From a checkpoint of a small multi-label image tagger: depths [4, 7, 4], 72500 training examples.
Rows from block 5 of a small multi-label image tagger, named by matrix and row number. Rows with one number belong to one neuron. Each number is 128 + 24 x the weight over its row's rms, rounded and kept within 0 to 255. All counts start at 0. Numbers have three digits each.
After each neuron's rows are labels from the 100 images, of 14848, where the neuron reaches its highest value: "lies over" is the class under the peak; "responds to" is what is common among them. Only what is clearly more common there than usual is listed. The data: Sentinel-2 satellite tiles (TerraMesh). In brackets: how many of the 100.
# fc1: MLP up (model.blocks.5.mlp.fc1.weight, 384x96), inputs 0-95
# fc2: MLP down (model.blocks.5.mlp.fc2.weight, 96x384, transposed), outputs 0-95

fc1.287:144172111085166129109151091179123144116134129128124136116095139130093144105121091086092133116128136123126118112114112106118118148113116155126156132140141140124151129184148109091151114158153081107123129120146136170145110099145110117051152103125074100131135171144141102097111108132117097133
fc2.287:152110145146134135148157150135128157126122165134150124074128104129114124163126167119098134092146078152138114164107151096145132127138116099130128107130124119146145116117135166110122128099100105147142104141087173141198093152108156095127138169149155130144079093138109109136137160133159163162
lies over: water (36)
responds to: main land cover: water (35)

fc1.22:123104116102116118105120118100133116134157088138079134095113149108141142113097153127137133115119136093157141137114126137138136144134119124098176126137156089144153104201185143127160104120126104133131144123139089119130125103059139164162150136096096089125136112102139129111138078131107082145
fc2.22:163150167161134156128167133126132138123126127111145135125131131149118125150153114135089182166105123105080117134164102093121121103115109154128126153100128153168177120130164084138146096169117145088111105096124142137177162111194132114110088117147119124116143126143146099129101150122154131115
lies over: built area (26)
responds to: main land cover: built area (26)

fc1.189:090153120133136140163154180123135108166131133168143135171118176123138106149122151110167160111127145144153110199113124120113168140168124141150130128132178135143104125095154140165122104162123139130172112115142101106158158119148149097117156126149126173141172164141130125160125135129137120135
fc2.189:153096143170108092096110126130082164121142155125103167141185129099120150125123118126099122126113141178154129093124084129162116122183119136098139103147109179121109117130113170090149115099152151135121116129154114135181108120136078106104110122112136099143135159167132122136112113133130103141
lies over: water (54)
responds to: water (76); bare ground (60); main land cover: water (34); flooded vegetation (33)

fc1.23:131123112131097143139140162150144127111166135131164116115113172157197118114184088111130154100158149147141134172131159105120107163131125160148111157173116125117139190124130114134143129160148158112109132131121131108117161141141130130117094130128175104093143068104165137141108150137139132133
fc2.23:128137143130175125129146090104113180131101120140106145157157130098069168137093173159149136120104117109096133075148119151123135089141125104133124114099126127130124080130144135135139118108128092127160155118145137159133100127112179129128146127119073175153124177132100106113173133126125135134
lies over: crops (41)
responds to: crops (84); built area (79); main land cover: crops (50)

fc1.198:086100077134114122167114144101144092141118111080092081094136145144154098131117145126109138140101067102120139134103130117171103156123091088146147120147129145148158132120118153090141149090109146153126118124128111137123106122101104140086087110136146107135111155141137060119131135116154132122
fc2.198:185148149106166134066151114129111153086129141159160194166094130111113157162129127113135104127138166127133116124120109121087147101134089148117131118114104097096105104126142105166127095159130079107149134127119137141126152175149139142147166160119107144140139118124125144136095125113102150133
lies over: snow or ice (40)
responds to: snow or ice (46); main land cover: snow or ice (39)

fc1.249:136073142144179151171131158144119093177109132094140109160119132115103120133155129143161122130101144148125125132151126128161101110134136153123105126145139154130164124145138180146160133140097085121088172117171103150134133137113116120114175155102139149104162122146135133159125178150074136128
fc2.249:137125100116135133116177125111091139131141143135088106178141157141114120149135121082120147178145164077198158107107153113121154090121130158120143106168133174152158142121154132096149117105125153114136133142131160088127145110095123132115119141126139091155179117120129115113140081134125142120
lies over: clouds (59)
responds to: clouds (64); main land cover: trees (44)

fc1.309:099123127132183115113092115121157072135120102155086107133086139133125124104165141085118122139127156123084092080105137116138126108109127119112094167128110121154122106083125146122121131126139109097086175116150137116119123120144103127145166119113144093110125105106090108171143166126093170131
fc2.309:116137139134097110144190119124100106089091114137128158113119143129109145128153138088106129124143121160159126171109129135156164102107129145090146081124125150168092107132097133139111081114141134138096111104136113158158108153098113139102106139110160159139112145167059117120171125126129096106
lies over: water (35)
responds to: clouds (45); main land cover: water (37)

fc1.28:089163130155147140160152128170116134130126106164114100183125155162104066136151135132121101150119100155131165119143142127172127120085105141106120146120137114128098133187126107103137172147139134179125146117124129115114133157144156122184176144140144115140159132107127153124127124132077122121
fc2.28:141123111135148102121115109092094106126110106118104084145144154096086120144139104113173127117111178137140149110127141141095083163106116131117125195135123138120122153092126151117171148140143095141159132157132123158071124106114138087099111146157141154111075150130168134109148155105114124126
lies over: trees (62)
responds to: main land cover: trees (63); clouds (55)

fc1.106:146141109080119155150142146140114163147120081111150131165148100123192141128119131188175144161108154121134135133142132122106166120155125133123113141135136070161095168105121141146152123155110101167134133130135104116148137142116077118142169133144135127154156165103155121146146175147122109123
fc2.106:139095118160112133125111147143115138125142086117123132097153147094084130081143093131129103135124088132136145098107131137129111095094122072155146101093140088137110145149146113130125113108122119127125131114138106085129122202087135108106131117122081103142153100131119138168111109093117116061
lies over: rangeland (57); bare ground (27)
responds to: bare ground (69); main land cover: rangeland (56); main land cover: bare ground (26)

fc1.235:146128129150179125150124160126149143192153154130163153132134124136165158116165121135139131102118154168147157122105126113187140144169153137127128115133160119110109137146149155145160104145167125130162149133144074110149138119151155131179143110110160137161132187144159102139120160128152128129
fc2.235:131118168118111135113116119131129161142129151098101153150166137162102134135115136139137209156164098137139131104129139124137147167155137183081093134105094168138100100094129120132126135108106140142133119108128117107138165148145120148115117146134085125187176116105158126139128078153134140123
lies over: crops (73)
responds to: crops (87); built area (74); main land cover: crops (72)

fc1.246:090152095131123137158086185136132106135164109171109113148141166159116082128123164118135149117085119152129132165107119081078136127131144146176148151086131169118120122077164142140133136134133140114127124128119129160141116115087156086113159126117135154126169126137131165113113105118106115118
fc2.246:157148109177134137131144122132094154137155180112134152129132143109131153110120125158125079136135136182132146116125057147173109149170129145122125134151098169138121097144105106117139118099121167176141150152156107128163126139130121170148111127088147108106092142146127168095128119099114114108
lies over: water (41)
responds to: main land cover: water (37); flooded vegetation (26)

fc1.83:152113089128132136111138125158178162120128143138092139125130115108133131192161181105124154128086113109099158116124113145134096134163117099130137204171135137126128113092102108143134123149114149159156123111113113157136116131101150105107138121091136132168123175111121085157098133121133151101
fc2.83:102165154111153126138117129086104131122135125107169101121133129130132124090113083130141076141173128122145116156136121095147153114066139144142136057086134101166104142124178156144139115126152096109108122150142155116119163127165146139134101133154123092103149087137136172131138123147124113140
lies over: crops (41)
responds to: crops (74); built area (71); main land cover: crops (44)

fc1.20:204141144150170145127101117113167116152183129151118143145129179140117124162089144130163134114107127142126186145154149112156144142130145150176131167117120135136138193152162127115089122132150113122151133146123154137136146140123139172155134120121155136128166132172130113094108128137116133116
fc2.20:158127165098135134142074145114144146179115157128135131139170130110132102093081148103125134132160092136154109110173116122123115142144067155136134126121164113118135141140112144141106137130139146159137069130124108095106116102139083116100121141081108163119144175111136135155132087147155131098
lies over: rangeland (45)
responds to: main land cover: rangeland (46)

fc1.333:146130131171101142133180125142103151117144118130132133142090086167114099166155144136144103099187143153138126145130129147151132145145116083132133130145107105114135158163134136070180127106131180141123128103139118136109141123130126127161140133153113142173118169088129175097121110111091129092
fc2.333:112082109084159114161128122122133137104085174111142145153181185096139137099116129122081133152126129126165111150141122135145102127122122137131176138126140144151178136092102125159141119117135098124142135183125146128098145134133145111129088128109103101146143082071128121148149130120097124106
lies over: bare ground (29)
responds to: main land cover: bare ground (25)

fc1.345:149101168139110106169150166163132156174119169145123143135137120121148158152125131146131147100148086118173136121162104122145180145152119155125119097120178123124159177146121110128126107163129144155147096141129115098144167156135142112132133121125155126152139190144152124118092098129145079135
fc2.345:108108127157104137168139110106109131096131129134148122127177143105108109153139133114108145149129118161166136099098138159142115062118099160109126075110128185109107099159096103125110118115160149113072140109170137137140124152106131140141102126129144124127140152116092099087099113158115089101
lies over: clouds (46)
responds to: clouds (49); main land cover: clouds (40)

fc1.348:123093111116106133126107074103157153133170069125117120129127143122118111122136128103142152118129126118132152119133148122148135156139085133123175129142130094158149091187158176134124124112136114150129139140153110071108132126080126119172147164080105100167138110121118112133156087123090115148
fc2.348:165154181135125154125141137132126139129108136062121145102135152123138168148161132109123143158099107117081096135183095102104131130124158126143158145099133115106163127159167108160171103168103149076135098108127135125103140078175110133129115127139128114116137120134140123119121162119147142095
lies over: rangeland (55)
responds to: main land cover: rangeland (58); bare ground (49)

fc1.270:100164164101157161151105118171147129150092125137104120155154126175131077135140135122150095162133130157123173114155136123138140124092145151128142158133118165115108167162133098088113123135125133149148119098127125133115142148145133119158166115103166144112178158125150138103109153147097176171
fc2.270:129134103122150118102120119084095115156131090135143097128156123101112098139143131152165129109145179134156111115142142136080077138096075105098171166151121145142154140152169111128155155177103109138145126152142108153108137133129126140076103150110133151097140135128119137092162165140143149108
lies over: water (88)
responds to: water (90); main land cover: water (89)

fc1.11:141150130086131155109192159122141106144161151122145108111120138152165119126132117105087129117147120137089163146142156118100119114121147114131083172129126111112135130116154106149145100123145137054105106133129125121098168152143137135100144163103130112103149086124113139155062141143131124078
fc2.11:115111119155130120138094109111118190120120100136121129126146128092089177130127139151154163130102129112163118121133113124156123119150118158130165107134125140146128147134110146096122105142137096171159150115137131139145080096113132125121092078139127142147115163103135097109225127125107142175
lies over: water (27)
responds to: main land cover: water (30)

fc1.95:133140152114121136159154174119123140163106130134174148186141148129144147153121130162184154122144129135148122173141125126138163155192121154133132114149179105131107156084120114145142132176100125149129120152131119136145152123140126098113165101146139133158166161106150122154134172139137089116
fc2.95:136066152125091115122117126134093162113156145120099149111198162108086109115119122133089130154089084140154122086120107122129130098129098132098153114114139121144092130128103144115144090130128155100113115142142108113151127170092100130094112157150098099120126126154126134172081120152146118120
lies over: water (30); bare ground (27)
responds to: bare ground (59); main land cover: bare ground (30); main land cover: water (29)

fc1.301:178125134102145187111087120113143121142106154087152140076113134134151135097093109158172129127123158132138148111114138135102132140181182135142154102141106131105161111126155152131110114130151106119144137125128097096169132121137146114125175120084139125083125144171131126130085151162142108124
fc2.301:146124078135101146132092129100119122123103152121098109128176172140112104089125111120127112106084169119134147104127125135152103122121134107113146148122096155147106163084090144143134109146118106162133108121093130110073179124109123078143075139120115116164122091113165144149132132104100123102
lies over: rangeland (60)
responds to: main land cover: rangeland (51)

fc1.34:137116124142154170110095121140160137167107128136152174087108124120114137123130113145118110108111179150134172093125135097159139130181161118153115118123093121124131114156131141126145108104172120142148145094151091083147160144163141127171141117116125147104112190157121114102092134106114114166
fc2.34:120126079107127139161131152108119146123117116088103128118186148139153103128106124116140181139151083114121147116117145132116108111141149153096126132119080140139129128099152142082122065147126094132151112131121119116116157138161130114139109126134138091157120132124229142173142117109124116124
lies over: rangeland (47)
responds to: main land cover: rangeland (42)

fc1.273:130089098104128120145110113146137130173101160110067168142108149121094139098097078115127147126124160103102109111083140131100140109112118156129120143118135126109073110153144161086115152142138121118118141086146101158108130113114110154074114105171070118132115136087126129123122122149147136136
fc2.273:118140119135134144161168161135143112078139107142155124115149113138149096109121147136108113122116130125098119134081109113167117097128128111102124076132093165153096109061125099117154128092113164130174081158135101100149125115140146118143122080108142134115089092122157122162125151093105138126
lies over: crops (45)
responds to: main land cover: crops (44); flooded vegetation (27)

fc1.42:197153120158146159152104151142146132143173140126146147165124181147150115127084161138146144136095116119118173142134137080107120118107152172180124152105125126138105185129156148132078130131163099127150145156095144150129135105119142141136165112113148129122137111160147130103122134148116130110
fc2.42:181078152124139119116088111107138155146128176112105132092135148119139150088078136123133105095164119148122097127172116116135106141177107131128157163077156137120127129139120122124145137113140141169134083128115088110117120131146105107105092145091123156097114174139098116114136079137138123125
lies over: trees (52); water (29)
responds to: main land cover: trees (52); main land cover: water (28)

fc1.61:077147106126118142124108179120133109146137112148084101151160158140103073153131148101147127113077152143140126187105130105100149135124145140168137143152113162126111114085113134140139119151119156114138139121148114147127139138103124052104137138134110152157191130111137146122120102149123112155
fc2.61:158128110151148082119130147097087165116132188147145185152133143094100147118145146126127105163105148144125140086123119120137105157149145144123132096125123171114158117159116091147132082111131155117129137157138116119177117138140100159150128100086092078121106106157108148102134145103122119109
lies over: water (35)
responds to: bare ground (55)

fc1.239:160098094129097109166133130118141136149124133158137135113110091143135130108100122136128170113144141102133100160138104102131107134186128139084141092119128112117157134172124182169154173129121117117136103137163151151178119176092168127151128179130133129151148136085106138116138115147103112149
fc2.239:157135151159142100126112122117155110110113112129153117105125111136132140156176127165182118170153131151106123137134147161146127126088097091128121141156120100126142153153154110110124127144120110155114110107084094145104163070170135096107137129095101142083130112184129152103113164158138143096
lies over: built area (43)
responds to: built area (80); crops (72); main land cover: crops (45); main land cover: built area (27)

fc1.363:126153094160147102106156108123135139131141083160095127144099105116137121149157117119116159140114150151159126142134092117110146100111149110096126121094103113107154129169165135122107148150180103122153155180141116084119108144098133110175126125156148102139115122135105120152122118154107044116
fc2.363:138128113118091091124122161135130095142132070128129100104151122148141136091147138125139113126112154095123101088134111109123141181096115133103106094152200099126128165141093134106132128141088155170124081085098119148095127155139090140105158128108117134127167116136114124125116151138161155144
lies over: built area (35)
responds to: built area (87); crops (81); water (66); main land cover: built area (27)

fc1.104:139145140126095153097124108115090111135116098096144118109116135120106128144065093140116131121109136132077090112131065111118126089147122150139152127088160102127095140119086116147113138119128139106159154111138114111183145145134118087161138119120129136153122147108127153100094073145118164176
fc2.104:114097123107135102177130158120152125145161137136116104131145107132137122131148108145129121120128135128160141155141179131099131138130156119093078148151101178108138136123141099099135103145116143139061111124129144120109116072145183129134115142112144087088114127118087108127175143097126088074
lies over: built area (32)
responds to: crops (80); built area (79); main land cover: crops (53)

fc1.202:171106145131159153128112130113123118165106153129162145109121172124185147110080134132172136106112140149123143121122121118110137131182148133157142096158123119118156134142154153141108111135160096102134152148127094102167109098101147128139166111084155148101146130190142107146085147157136101136
fc2.202:134102095144095136127099131104098132114139162127077113145162142122093085099120097128100141138116152120153134146142114159134101141110099119141108133104097170156123145097097108135132117134115122193135092127110147092112161125125141107119081145107082091137101076116135132153139092140086146101
lies over: rangeland (49)
responds to: main land cover: rangeland (53)

fc1.62:149133114133148164146115126109190150178171091105117147112111125126146099140166118153111136129088162170122167082130156100106164135150137146148109123112096094129140134156184159130133130095145090121129148132140116108108130159134133112185129133109118108142129174145136104104107131136099112151
fc2.62:129121087103122142145129147130127115136112089071105124155150132137136150148115147150180178155112095111145134121156130135124094142119141117090098126106173086114117114123154141137167121170125118124151118103112129129077137136161111116151131094124143136158154142105170136161183125081120091095
lies over: rangeland (48)
responds to: trees (92); main land cover: rangeland (41)

fc1.7:145149079161125173147122146159124113158151104158163125148145151136157082127117152121115117145063097137111135167123116096081129123121132186170143159086102137167111149148136142101110081133156108131133150131117088132129112111097127166158150149112118119147129122136146139122102118136090124126
fc2.7:128085130143186101132144119145127148138143144098132122092096174114125176117142129128142100093148152151131123109111134108153124114141121098131139145125126107104169136168135136104183108098154108167133110122141101109113112174147129132120116111085114147096094176115095114132132069090094112112
lies over: trees (54); water (32)
responds to: main land cover: trees (52); main land cover: water (34)

fc1.314:146128166171181139127148130162106093132160118150149129101127120124114130166158123126111177119127149145068136122112148123139123112127151114086140150154078140150139140094085134097142157112130083121172103091142121155149131158123143120132137078118145132094110142148107100115139115160082155139
fc2.314:148144131121091090189180142105140150092145140123121150148102109120133161150123138092156081152137132137193085175158150127127151138128109145154112089119126175110130122139131136110105101132150139139072147113126141111169126131093116171099149121143167104129134136121135120119133138137149094122
lies over: water (32)
responds to: main land cover: trees (43); flooded vegetation (29)

fc1.232:123114121135104118137116138119166092145121099191085156119140098125141166137128104106154153098162104124128095132124131126128116148149151116090134116126152123102128103195173176140124180128119117138146111132166133117130125142086161123174102154092135102166132097094109110129154146124109113150
fc2.232:137154167113168165117122134108123119114128118092153096125107153136118109142149147132145153151074135092124142146170119124152126157120138124111172150176124098136137142144169094105144092155125159094108096125094116139142139105167110147113124176125116156109086151182147137124106141146174142108
lies over: built area (55)
responds to: built area (88); crops (84); main land cover: crops (52); main land cover: built area (31)

fc1.17:120127110126137124144149150188142099121095154146167150114135164138071135136131109127156149106125112124145136171099127110140149098151119138089140125117156112138117196137144123113101066150082125093099085135117120152155138103095124158080153123149120127132144105129113120089126150121097110150
fc2.17:156105119124117123123121120138144110099124115079070155088139106115123156073148083111086146132131124185113131162139089127168115073125137135117129149139142126148092116150169134116156142129133133128137121125182114084153146118141119128145153144131134126119085130173101087157125105132114149094
lies over: snow or ice (69)
responds to: snow or ice (76); main land cover: snow or ice (69)

fc1.241:127127122128154173177154114151148160111145125147145118166120119145105102128126146133124095137138069152135154127145135104133127140123167090123172146114082144101124152163145126110113174132121156141122155110150147151108127159132145132186146136126119166116136148075098183137131128149075146101
fc2.241:138117115130147107136094106099125129174138092108141097134120173134115148133133115133153112143154168126169130111103120089114104199101135152092125174149141124135124135093115133106157146094094129165173150173162141160133123103148142150089151125133151178137158139110103143138159134134117154132
lies over: trees (83)
responds to: main land cover: trees (81); clouds (40)

fc1.84:116119140102146161127133129124141104159174155168149140169120116151090135079116133150150163106102132109127150140175156131090128122133134121109144103148151175115157114190130119148162103134140128133154135149129117160132112114148148144131154055181098120162120114111131148141109131083124129103
fc2.84:140149134187101113125128153167121128111101098113110152110139125104160131171118141117113096191145157142154088162117157165176099150116144136151134131091157100159148150082130115095110119132143130131076095135139139098132137129147134111142109183097158135118116118144131157143132135150126157152
lies over: snow or ice (41)
responds to: snow or ice (46); main land cover: snow or ice (44)

fc1.255:158101131118126129126144130100155073137127102166078170118141132131138142130105096111137132093130109106142097168139117128129104134144170133097112120123138114111115138194154186145133176135121122122137120130162131156150113133114173151172110148082149136167168098138114109091138139153118101132
fc2.255:131131137131157157141097112111146113100118121106170094124116132113106102112133138140137141173097103110125123105152129107147134149108084156111152139190116135145136123150154088120107099139108146120082091099084161123132126093162137140120140156112095159121073174160152135120092119120181143124
lies over: built area (37)
responds to: crops (64); main land cover: crops (43)

fc1.142:085141151095175163132097127183118127136080163150129131104134112147125104113145114166125107105126100128142126152107166155130124108081145109136156105156121174098116133091098111126102149133124134147122091104150107159116151161176156115133141109167148149132124168102143130127134117160095159156
fc2.142:167141141131093139146145130100088154104149130136123141167181100135136099125154166125146123164080145155124121157158120143113113113104091105127107146146094131146147122141173097143154132159109119119157102145125127131129128142159058129099144099144144151070109134152128123151113132147181159118
lies over: water (66)
responds to: water (81); main land cover: water (40); flooded vegetation (33)

fc1.141:105149159121133152129139158113105141133135150118169155154163173123094102155145096140137100119123109112146132169111144132165115170162105149167136125149119132116106133093098100123138094155078168153117173135149103139118158145118132084094145100155127135125167146127140117099127142145097067126
fc2.141:152108153116119122117127158105125158120111144148108169131158163095105148105102124134141153148084119102111134115138136152119102135115152147117134114115162111119165145170139121144150083141148185103130076139095078117118119140179062125104135153107131106116138095165116115135122149094152136094
lies over: snow or ice (85)
responds to: snow or ice (90); main land cover: snow or ice (81)

fc1.59:108157120128156137102153117120119146134116104135083125152124083145111122135148085114143144140114157142151100171106073140092149090105148103116123117083093121115144128171128119122131138137160122106163125160142095101132113161111134092179117118159139116154119098166154135147113083119111071110
fc2.59:146109098117088108117141177138142105159171108121141107100132130128144113129124167109123076117136155115153125106141147096166147176134127124077114116161187132119115155133112121105139155139109180165126126099124140145107108135119116159107166133119103126149162149112086131169127170155161133140
lies over: built area (28)
responds to: crops (78); built area (77); main land cover: built area (25)

fc1.293:166117117109086127136153147127103116134161129111136088133114188107139142107115179125076142143119120105097132126144185107143150131101164096127131136103133130084119136114110099113137138151113161117126076149182152146096139149132170137116119123111091105149127129156137131125108196143137128117
fc2.293:075144099116160114155104112120144150144116144164138171123168120141119151134123099156133134136113124106117117121144105120105111144160076178134121124169093120120130090115148183153147106121128087136136162104112120121120121111123088125130152129115129123092063144096103095104141089127092170124
lies over: clouds (28)
responds to: clouds (37); main land cover: snow or ice (33)

fc1.144:157085131145108104121089115107123098087086154103140158157112120129141094125183099148135122122103136146125147179105106139078117153147078151138129142137110126116120108166139109137130123119130111139133110080107127076153084124121129117123094121137176110101124102078131125104146164104115104125
fc2.144:106154099099130130129146146125097143152156090162125115124139149128108148109076157077141126126150129113120088102138145142159119103107167120155118114109148088110130149101125128103143140117121151135105118195149134181135177123151123162155179102101075150152145120142119122144097098129135133109
lies over: crops (52)
responds to: crops (76); built area (73); main land cover: crops (53)