From a checkpoint of a small multi-label image tagger.
Training: soap at rate 0.0037, 5800 steps, batches of 384.
Rows from block 5 of a small multi-label image tagger, named by matrix and row number. Rows with one number belong to one neuron. Each number is 128 + 24 x the weight over its row's rms, rounded and kept within 0 to 255. All counts start at 0. Numbers have three digits each. After the name is the row's rms in percent of the matrix's.
Before each neuron's rows are labels from the 100 images, of 14848, where the neuron reaches its highest value: "peak at" is the part of the image that holds the peak. Only what is clearly more common there than usual is listed. The data: Sentinel-2 satellite tiles (TerraMesh).
# fc1: MLP up (model.blocks.5.mlp.fc1.weight, 384x96), inputs 0-95
# fc2: MLP down (model.blocks.5.mlp.fc2.weight, 96x384, transposed), outputs 0-95

peak at: centre
fc1.112 100:095142130082125125138121126108111120132140133115097106156137105150136131123111133107116139095126064149136102176121118050107122180160130109151079169158149153101160116061152105146131106118127129133162132109106158136125109131106121112138157147112145117077119124114139128128105097130102140137
fc2.112 087:148119115159134161135183095149091157105161125127150095143112113146122096116094112162135121110150131129155136116095142109153078114119130122126111108093088183134094130111082169086176167123139113139138109137136115124161130163096141144114109113087137084122143084137132153118135136115119108130

peak at: middle right
fc1.90 111:137095108115114123112112142130154126154128142169133154113100124115151143110103151101152137088130146104116113185131134131158106142177111116109154101155165099117125094178176152133125131115149074158119093152158119127121117161069160134149124133102111119131154115101115136125161071124103118144
fc2.90 093:140149178136149134122150154136130124139120125119134119109122133146123129173180104129108134205144108121114145125159135111134122098116116127126130149128133126167171170143146102124141129179111140103117109126097137119157182067194134127090110157137114108139134109160168130141116175134146119109

peak at: top centre
fc1.96 078:119158104125091146127162158140134134133138178133114148142105131121120158116175111114177137138119179153113113156166162121121115095149119124134100170132069099130153154126136109127121123126131153095111120092106140095128115122105108120145133128089178135096169075098146129161086128105144142147
fc2.96 094:132079106104153125107123104087126145115119089124138106088166152127156119133075148128093120107133087119113130111092095125118161139098121138142149072132178133128085123129127148111141146146111111125163142140141121134124127118163166148086122077130081095147117153134118117103175135155109103114

peak at: centre
fc1.4 091:184152129142190137147109122120166141195146151102154144090126132143140137112137127149140141110104133166130157113102145094163144142152155138157125146125125106116125170148155160116146101108154080135141137153126087121156122129160167138143159123092157122146131161155143105102099171138142134127
fc2.4 109:109116144105086135098093138102112147137124161105111151193182142168124123127112146150137183133160108136139108099149145117145089145134125150087101123080117143134112115085130124147110123142114130133133089116108135094109147140126095119144088125127086117183155125094142133143152088120106119095

peak at: top centre
fc1.123 081:085138086140117139116140145114121143118106131144084134093114094124167115138145095146136130116114104162098113135099120102123098126153091181115106202157105127153147172127145132150145121144140141124102141103086134094120186124105077121118102102110167119084130115092127116130111121134135136113
fc2.123 099:149111170113160145138131101114135107106127106080153121150132153147088118106113132111134111124152154129138136097126113140113137113067149074138125058110149123129099113129120121108119123119128111125169126130143117163141063108129192124131136129149090132179171131158135126137148123090145094124

peak at: middle right
fc1.357 093:138117128105132119164132144154129112119109126129177148202126151113116149143120120163176142164159090114150120130137107087142147118176122128068157135146155119144120170092111132105123077160101134137125126139120114154160099132156125138097179101139136125154131144115121121132133172122093099131
fc2.357 116:125101173123099152120127140137112134119127116098102149098170142113108141094134095144110129145098100167138154129135108150124124106106149120151118134118153112131080145123183140135142120161110136081129126139117101081135141179075083109150158148116132126136107103159124102169120121169142176087

peak at: middle right
fc1.383 102:167146181111128143164118131144133142129122139127116133173161151152125123150108155118165123143171112133130194105137148133161104149129130125133153153122116147110116141173132122075141132127097129180156169115166169136108160176152109124133154082102165135103141129143145164106140137129103126138
fc2.383 101:108148124104130131118062135084127136139136100120113087102151169130089124136129109142162151118102144110149110078098142133094096178113109149103148116148150132109141139131124123107140134113084156112136075129119107118102119153140117133088112148100134121097184119110086150106131116114128175090

peak at: top right; top centre
fc1.5 090:092120123122091103104157122129162108152089156099111127123141115147089131163124131143165108136166098120197140065132123141102166097152131097107147113166136173087118158123113139134127127128106155128120118139126175106127158170118122112146152111153167129123111115158111123126106145138103136167
fc2.5 078:144078163082144137152123122115105116131123148129123130098127154119153144155154112093130160129108140208167142167101149141143098138108106108148106127096127112098104138122141129132138188112188110105117153140133141131146138140086104115128112108117104141090106157119105146151136141105124136070

peak at: centre
fc1.328 086:152145128148157157145093132128162132178089175118160157046106109122136121109091125118132113100123143120115143101123137116115154130168135114172159114139094120096142142140144136126141104108134100146144136129134087114157122114124177125112114132085142118113116158148142105098059137133136112159
fc2.328 110:116099093137123151125118124065106125136149139118133118193184139145128125131135134146123159129112126126133162114095135133153091118120130137092099116090089120132099124083145139106137122160126097139135123151106165116107162140117125113157106126134093091155140101114197194151139135126096130114

peak at: top right
fc1.197 106:128149138120153112132112102182104096105087111148112104120112141115153141124112133109153072185125130074093088122124154172149130138175125121111121111128143145132123098134127129102128071155129157134109155112103124126142133151097116120100129086103126095109153097117146091110107130159102083114
fc2.197 102:105084089154134125102142151112128107103135103132137144198124151154092153138100151137109144140121134117095156152101075111151139159124108138127075151153156114161165119138159156140120114131118142105101133115145113152100122128158106126155104147140149106178148067121128125148179115125130134143

peak at: top centre; middle right
fc1.316 106:142098187116183127146101153151151106149096130113125127124153133155132123130121133151169056148141127103113114167154151146131108144140133127139136139138113182123127112125109130084152106131112125119104151130126115173133137160132101127111165072066146153120141097135129109106122157155090153133
fc2.316 106:121135117128120112118138130093090117101142079116144140153127156107108143128135153110140140135102156132113112101120125128114144135100117162128135104195124116128162129173149106147137088128062148117124099114131129140089113123147094138104131145099153103123186083102088093127145129144186170135

peak at: bottom left
fc1.18 108:104111119110130123139122139176103127112137128128155140107133118095117127096097061135141125158143071103097145167093107112153119131102143139120135120109154099081108093121074117109143091131110140105148161104118130132138170099087125080152127138114126131113151103106142096094109122141091087142
fc2.18 127:156063098138136095127116143108114121100132096153168124157093113146117138127107154147114130114104146102098130130128112114146093152104171124134107143124168106144132148130143125153128138143097179114114086078131122139090128105180098135151127157111201139160122121098125105149147141099153143129

peak at: centre
fc1.368 092:115149178175127142151172124132111140137151116147140129157091122147094146182136152131138097077172094141130115159137135126167148164155114127136158123136122142119130156141137124107130143128112193135138161105145111157135115127145127139149146138120100155135164179062133158135124097120091131120
fc2.368 093:154101121104141092160129166107145133113101166124153126152177165124117128114146147150106135162119148119209124126115105146119093121136122129107162132115132175123172135121106140153150158113172127132119138156145131140080145172127148130133075144113135127154159078122152142125149159124118117094

peak at: bottom right
fc1.353 107:166122165126142126168112144149130121153113149130129145165156152154151135138109133120178120145171119121116172145130137112151107154124133136132157152149144172112129157177118122066154122131095110161176144108149144163133145166145111119141169085081161146108155136152142150094129152129118140151
fc2.353 091:111152087103133111121100133107102126114138089137140099117162157108084116140120134138142139112089151096155109065116127113093110150110127156104168106157136134117152156132149110115143122138068169106137072128109118111094115133145117152090116169104156115111184119107103129118131132137142160103

peak at: bottom right
fc1.41 116:133169172114114145147128160124122151152122145129140134183148174131124104147128177128155123106135143137133177127108159155158104164148109155153122130147148129131099133152129103112146125145088132193140194110161122129105170159137122112131140102113158120101163138120178164104121125128112120124
fc2.41 120:147165145130141134109091142070119138126125145136123111141168162130084122120135124174157131164083137080144136092121124187117096152123140147113156145145156149140173142147125130104136121104145162143139072150120096147094114154165106140082095164104131125103135124133140162120115122124150129112

peak at: bottom left
fc1.45 108:110141149112129123157103145132112151158090150103116136159143171163143074125140145121155125147141145135161166114131151130128137117128093161154145142142112143150119176155091078104117108123101112168162150111133113102124144150134153112135180113125159121102170154124165133111080140167119167154
fc2.45 104:136143132111142149097131128064098116134139109153140100145166142121113107126137129166151146143082143108170116115158123160111073128115124126098164164158113156157171134137183099108147120161109140118153097158113117139129113152159108145095100173119135143097095147147142130111108142147169142118

peak at: top right
fc1.369 102:142171155100144131090187128114118128154134121136114093123118147142123125180141135150155146112161162133116130149138087141127170148118125109145150105154147168144165113145135126058103097135098121121136161150133111087152140100109109088121109100124103071111155120126113169119119095110114124143
fc2.369 112:181117158153089088156102137139116157105147157127161170087148108139124126151127162124068122114127128101156111088122148088114137124129136141139143161132120106146120129141133107166125136126109136138107102151144133147157098172093122168130155145132132148134135132124127126149114159153207173148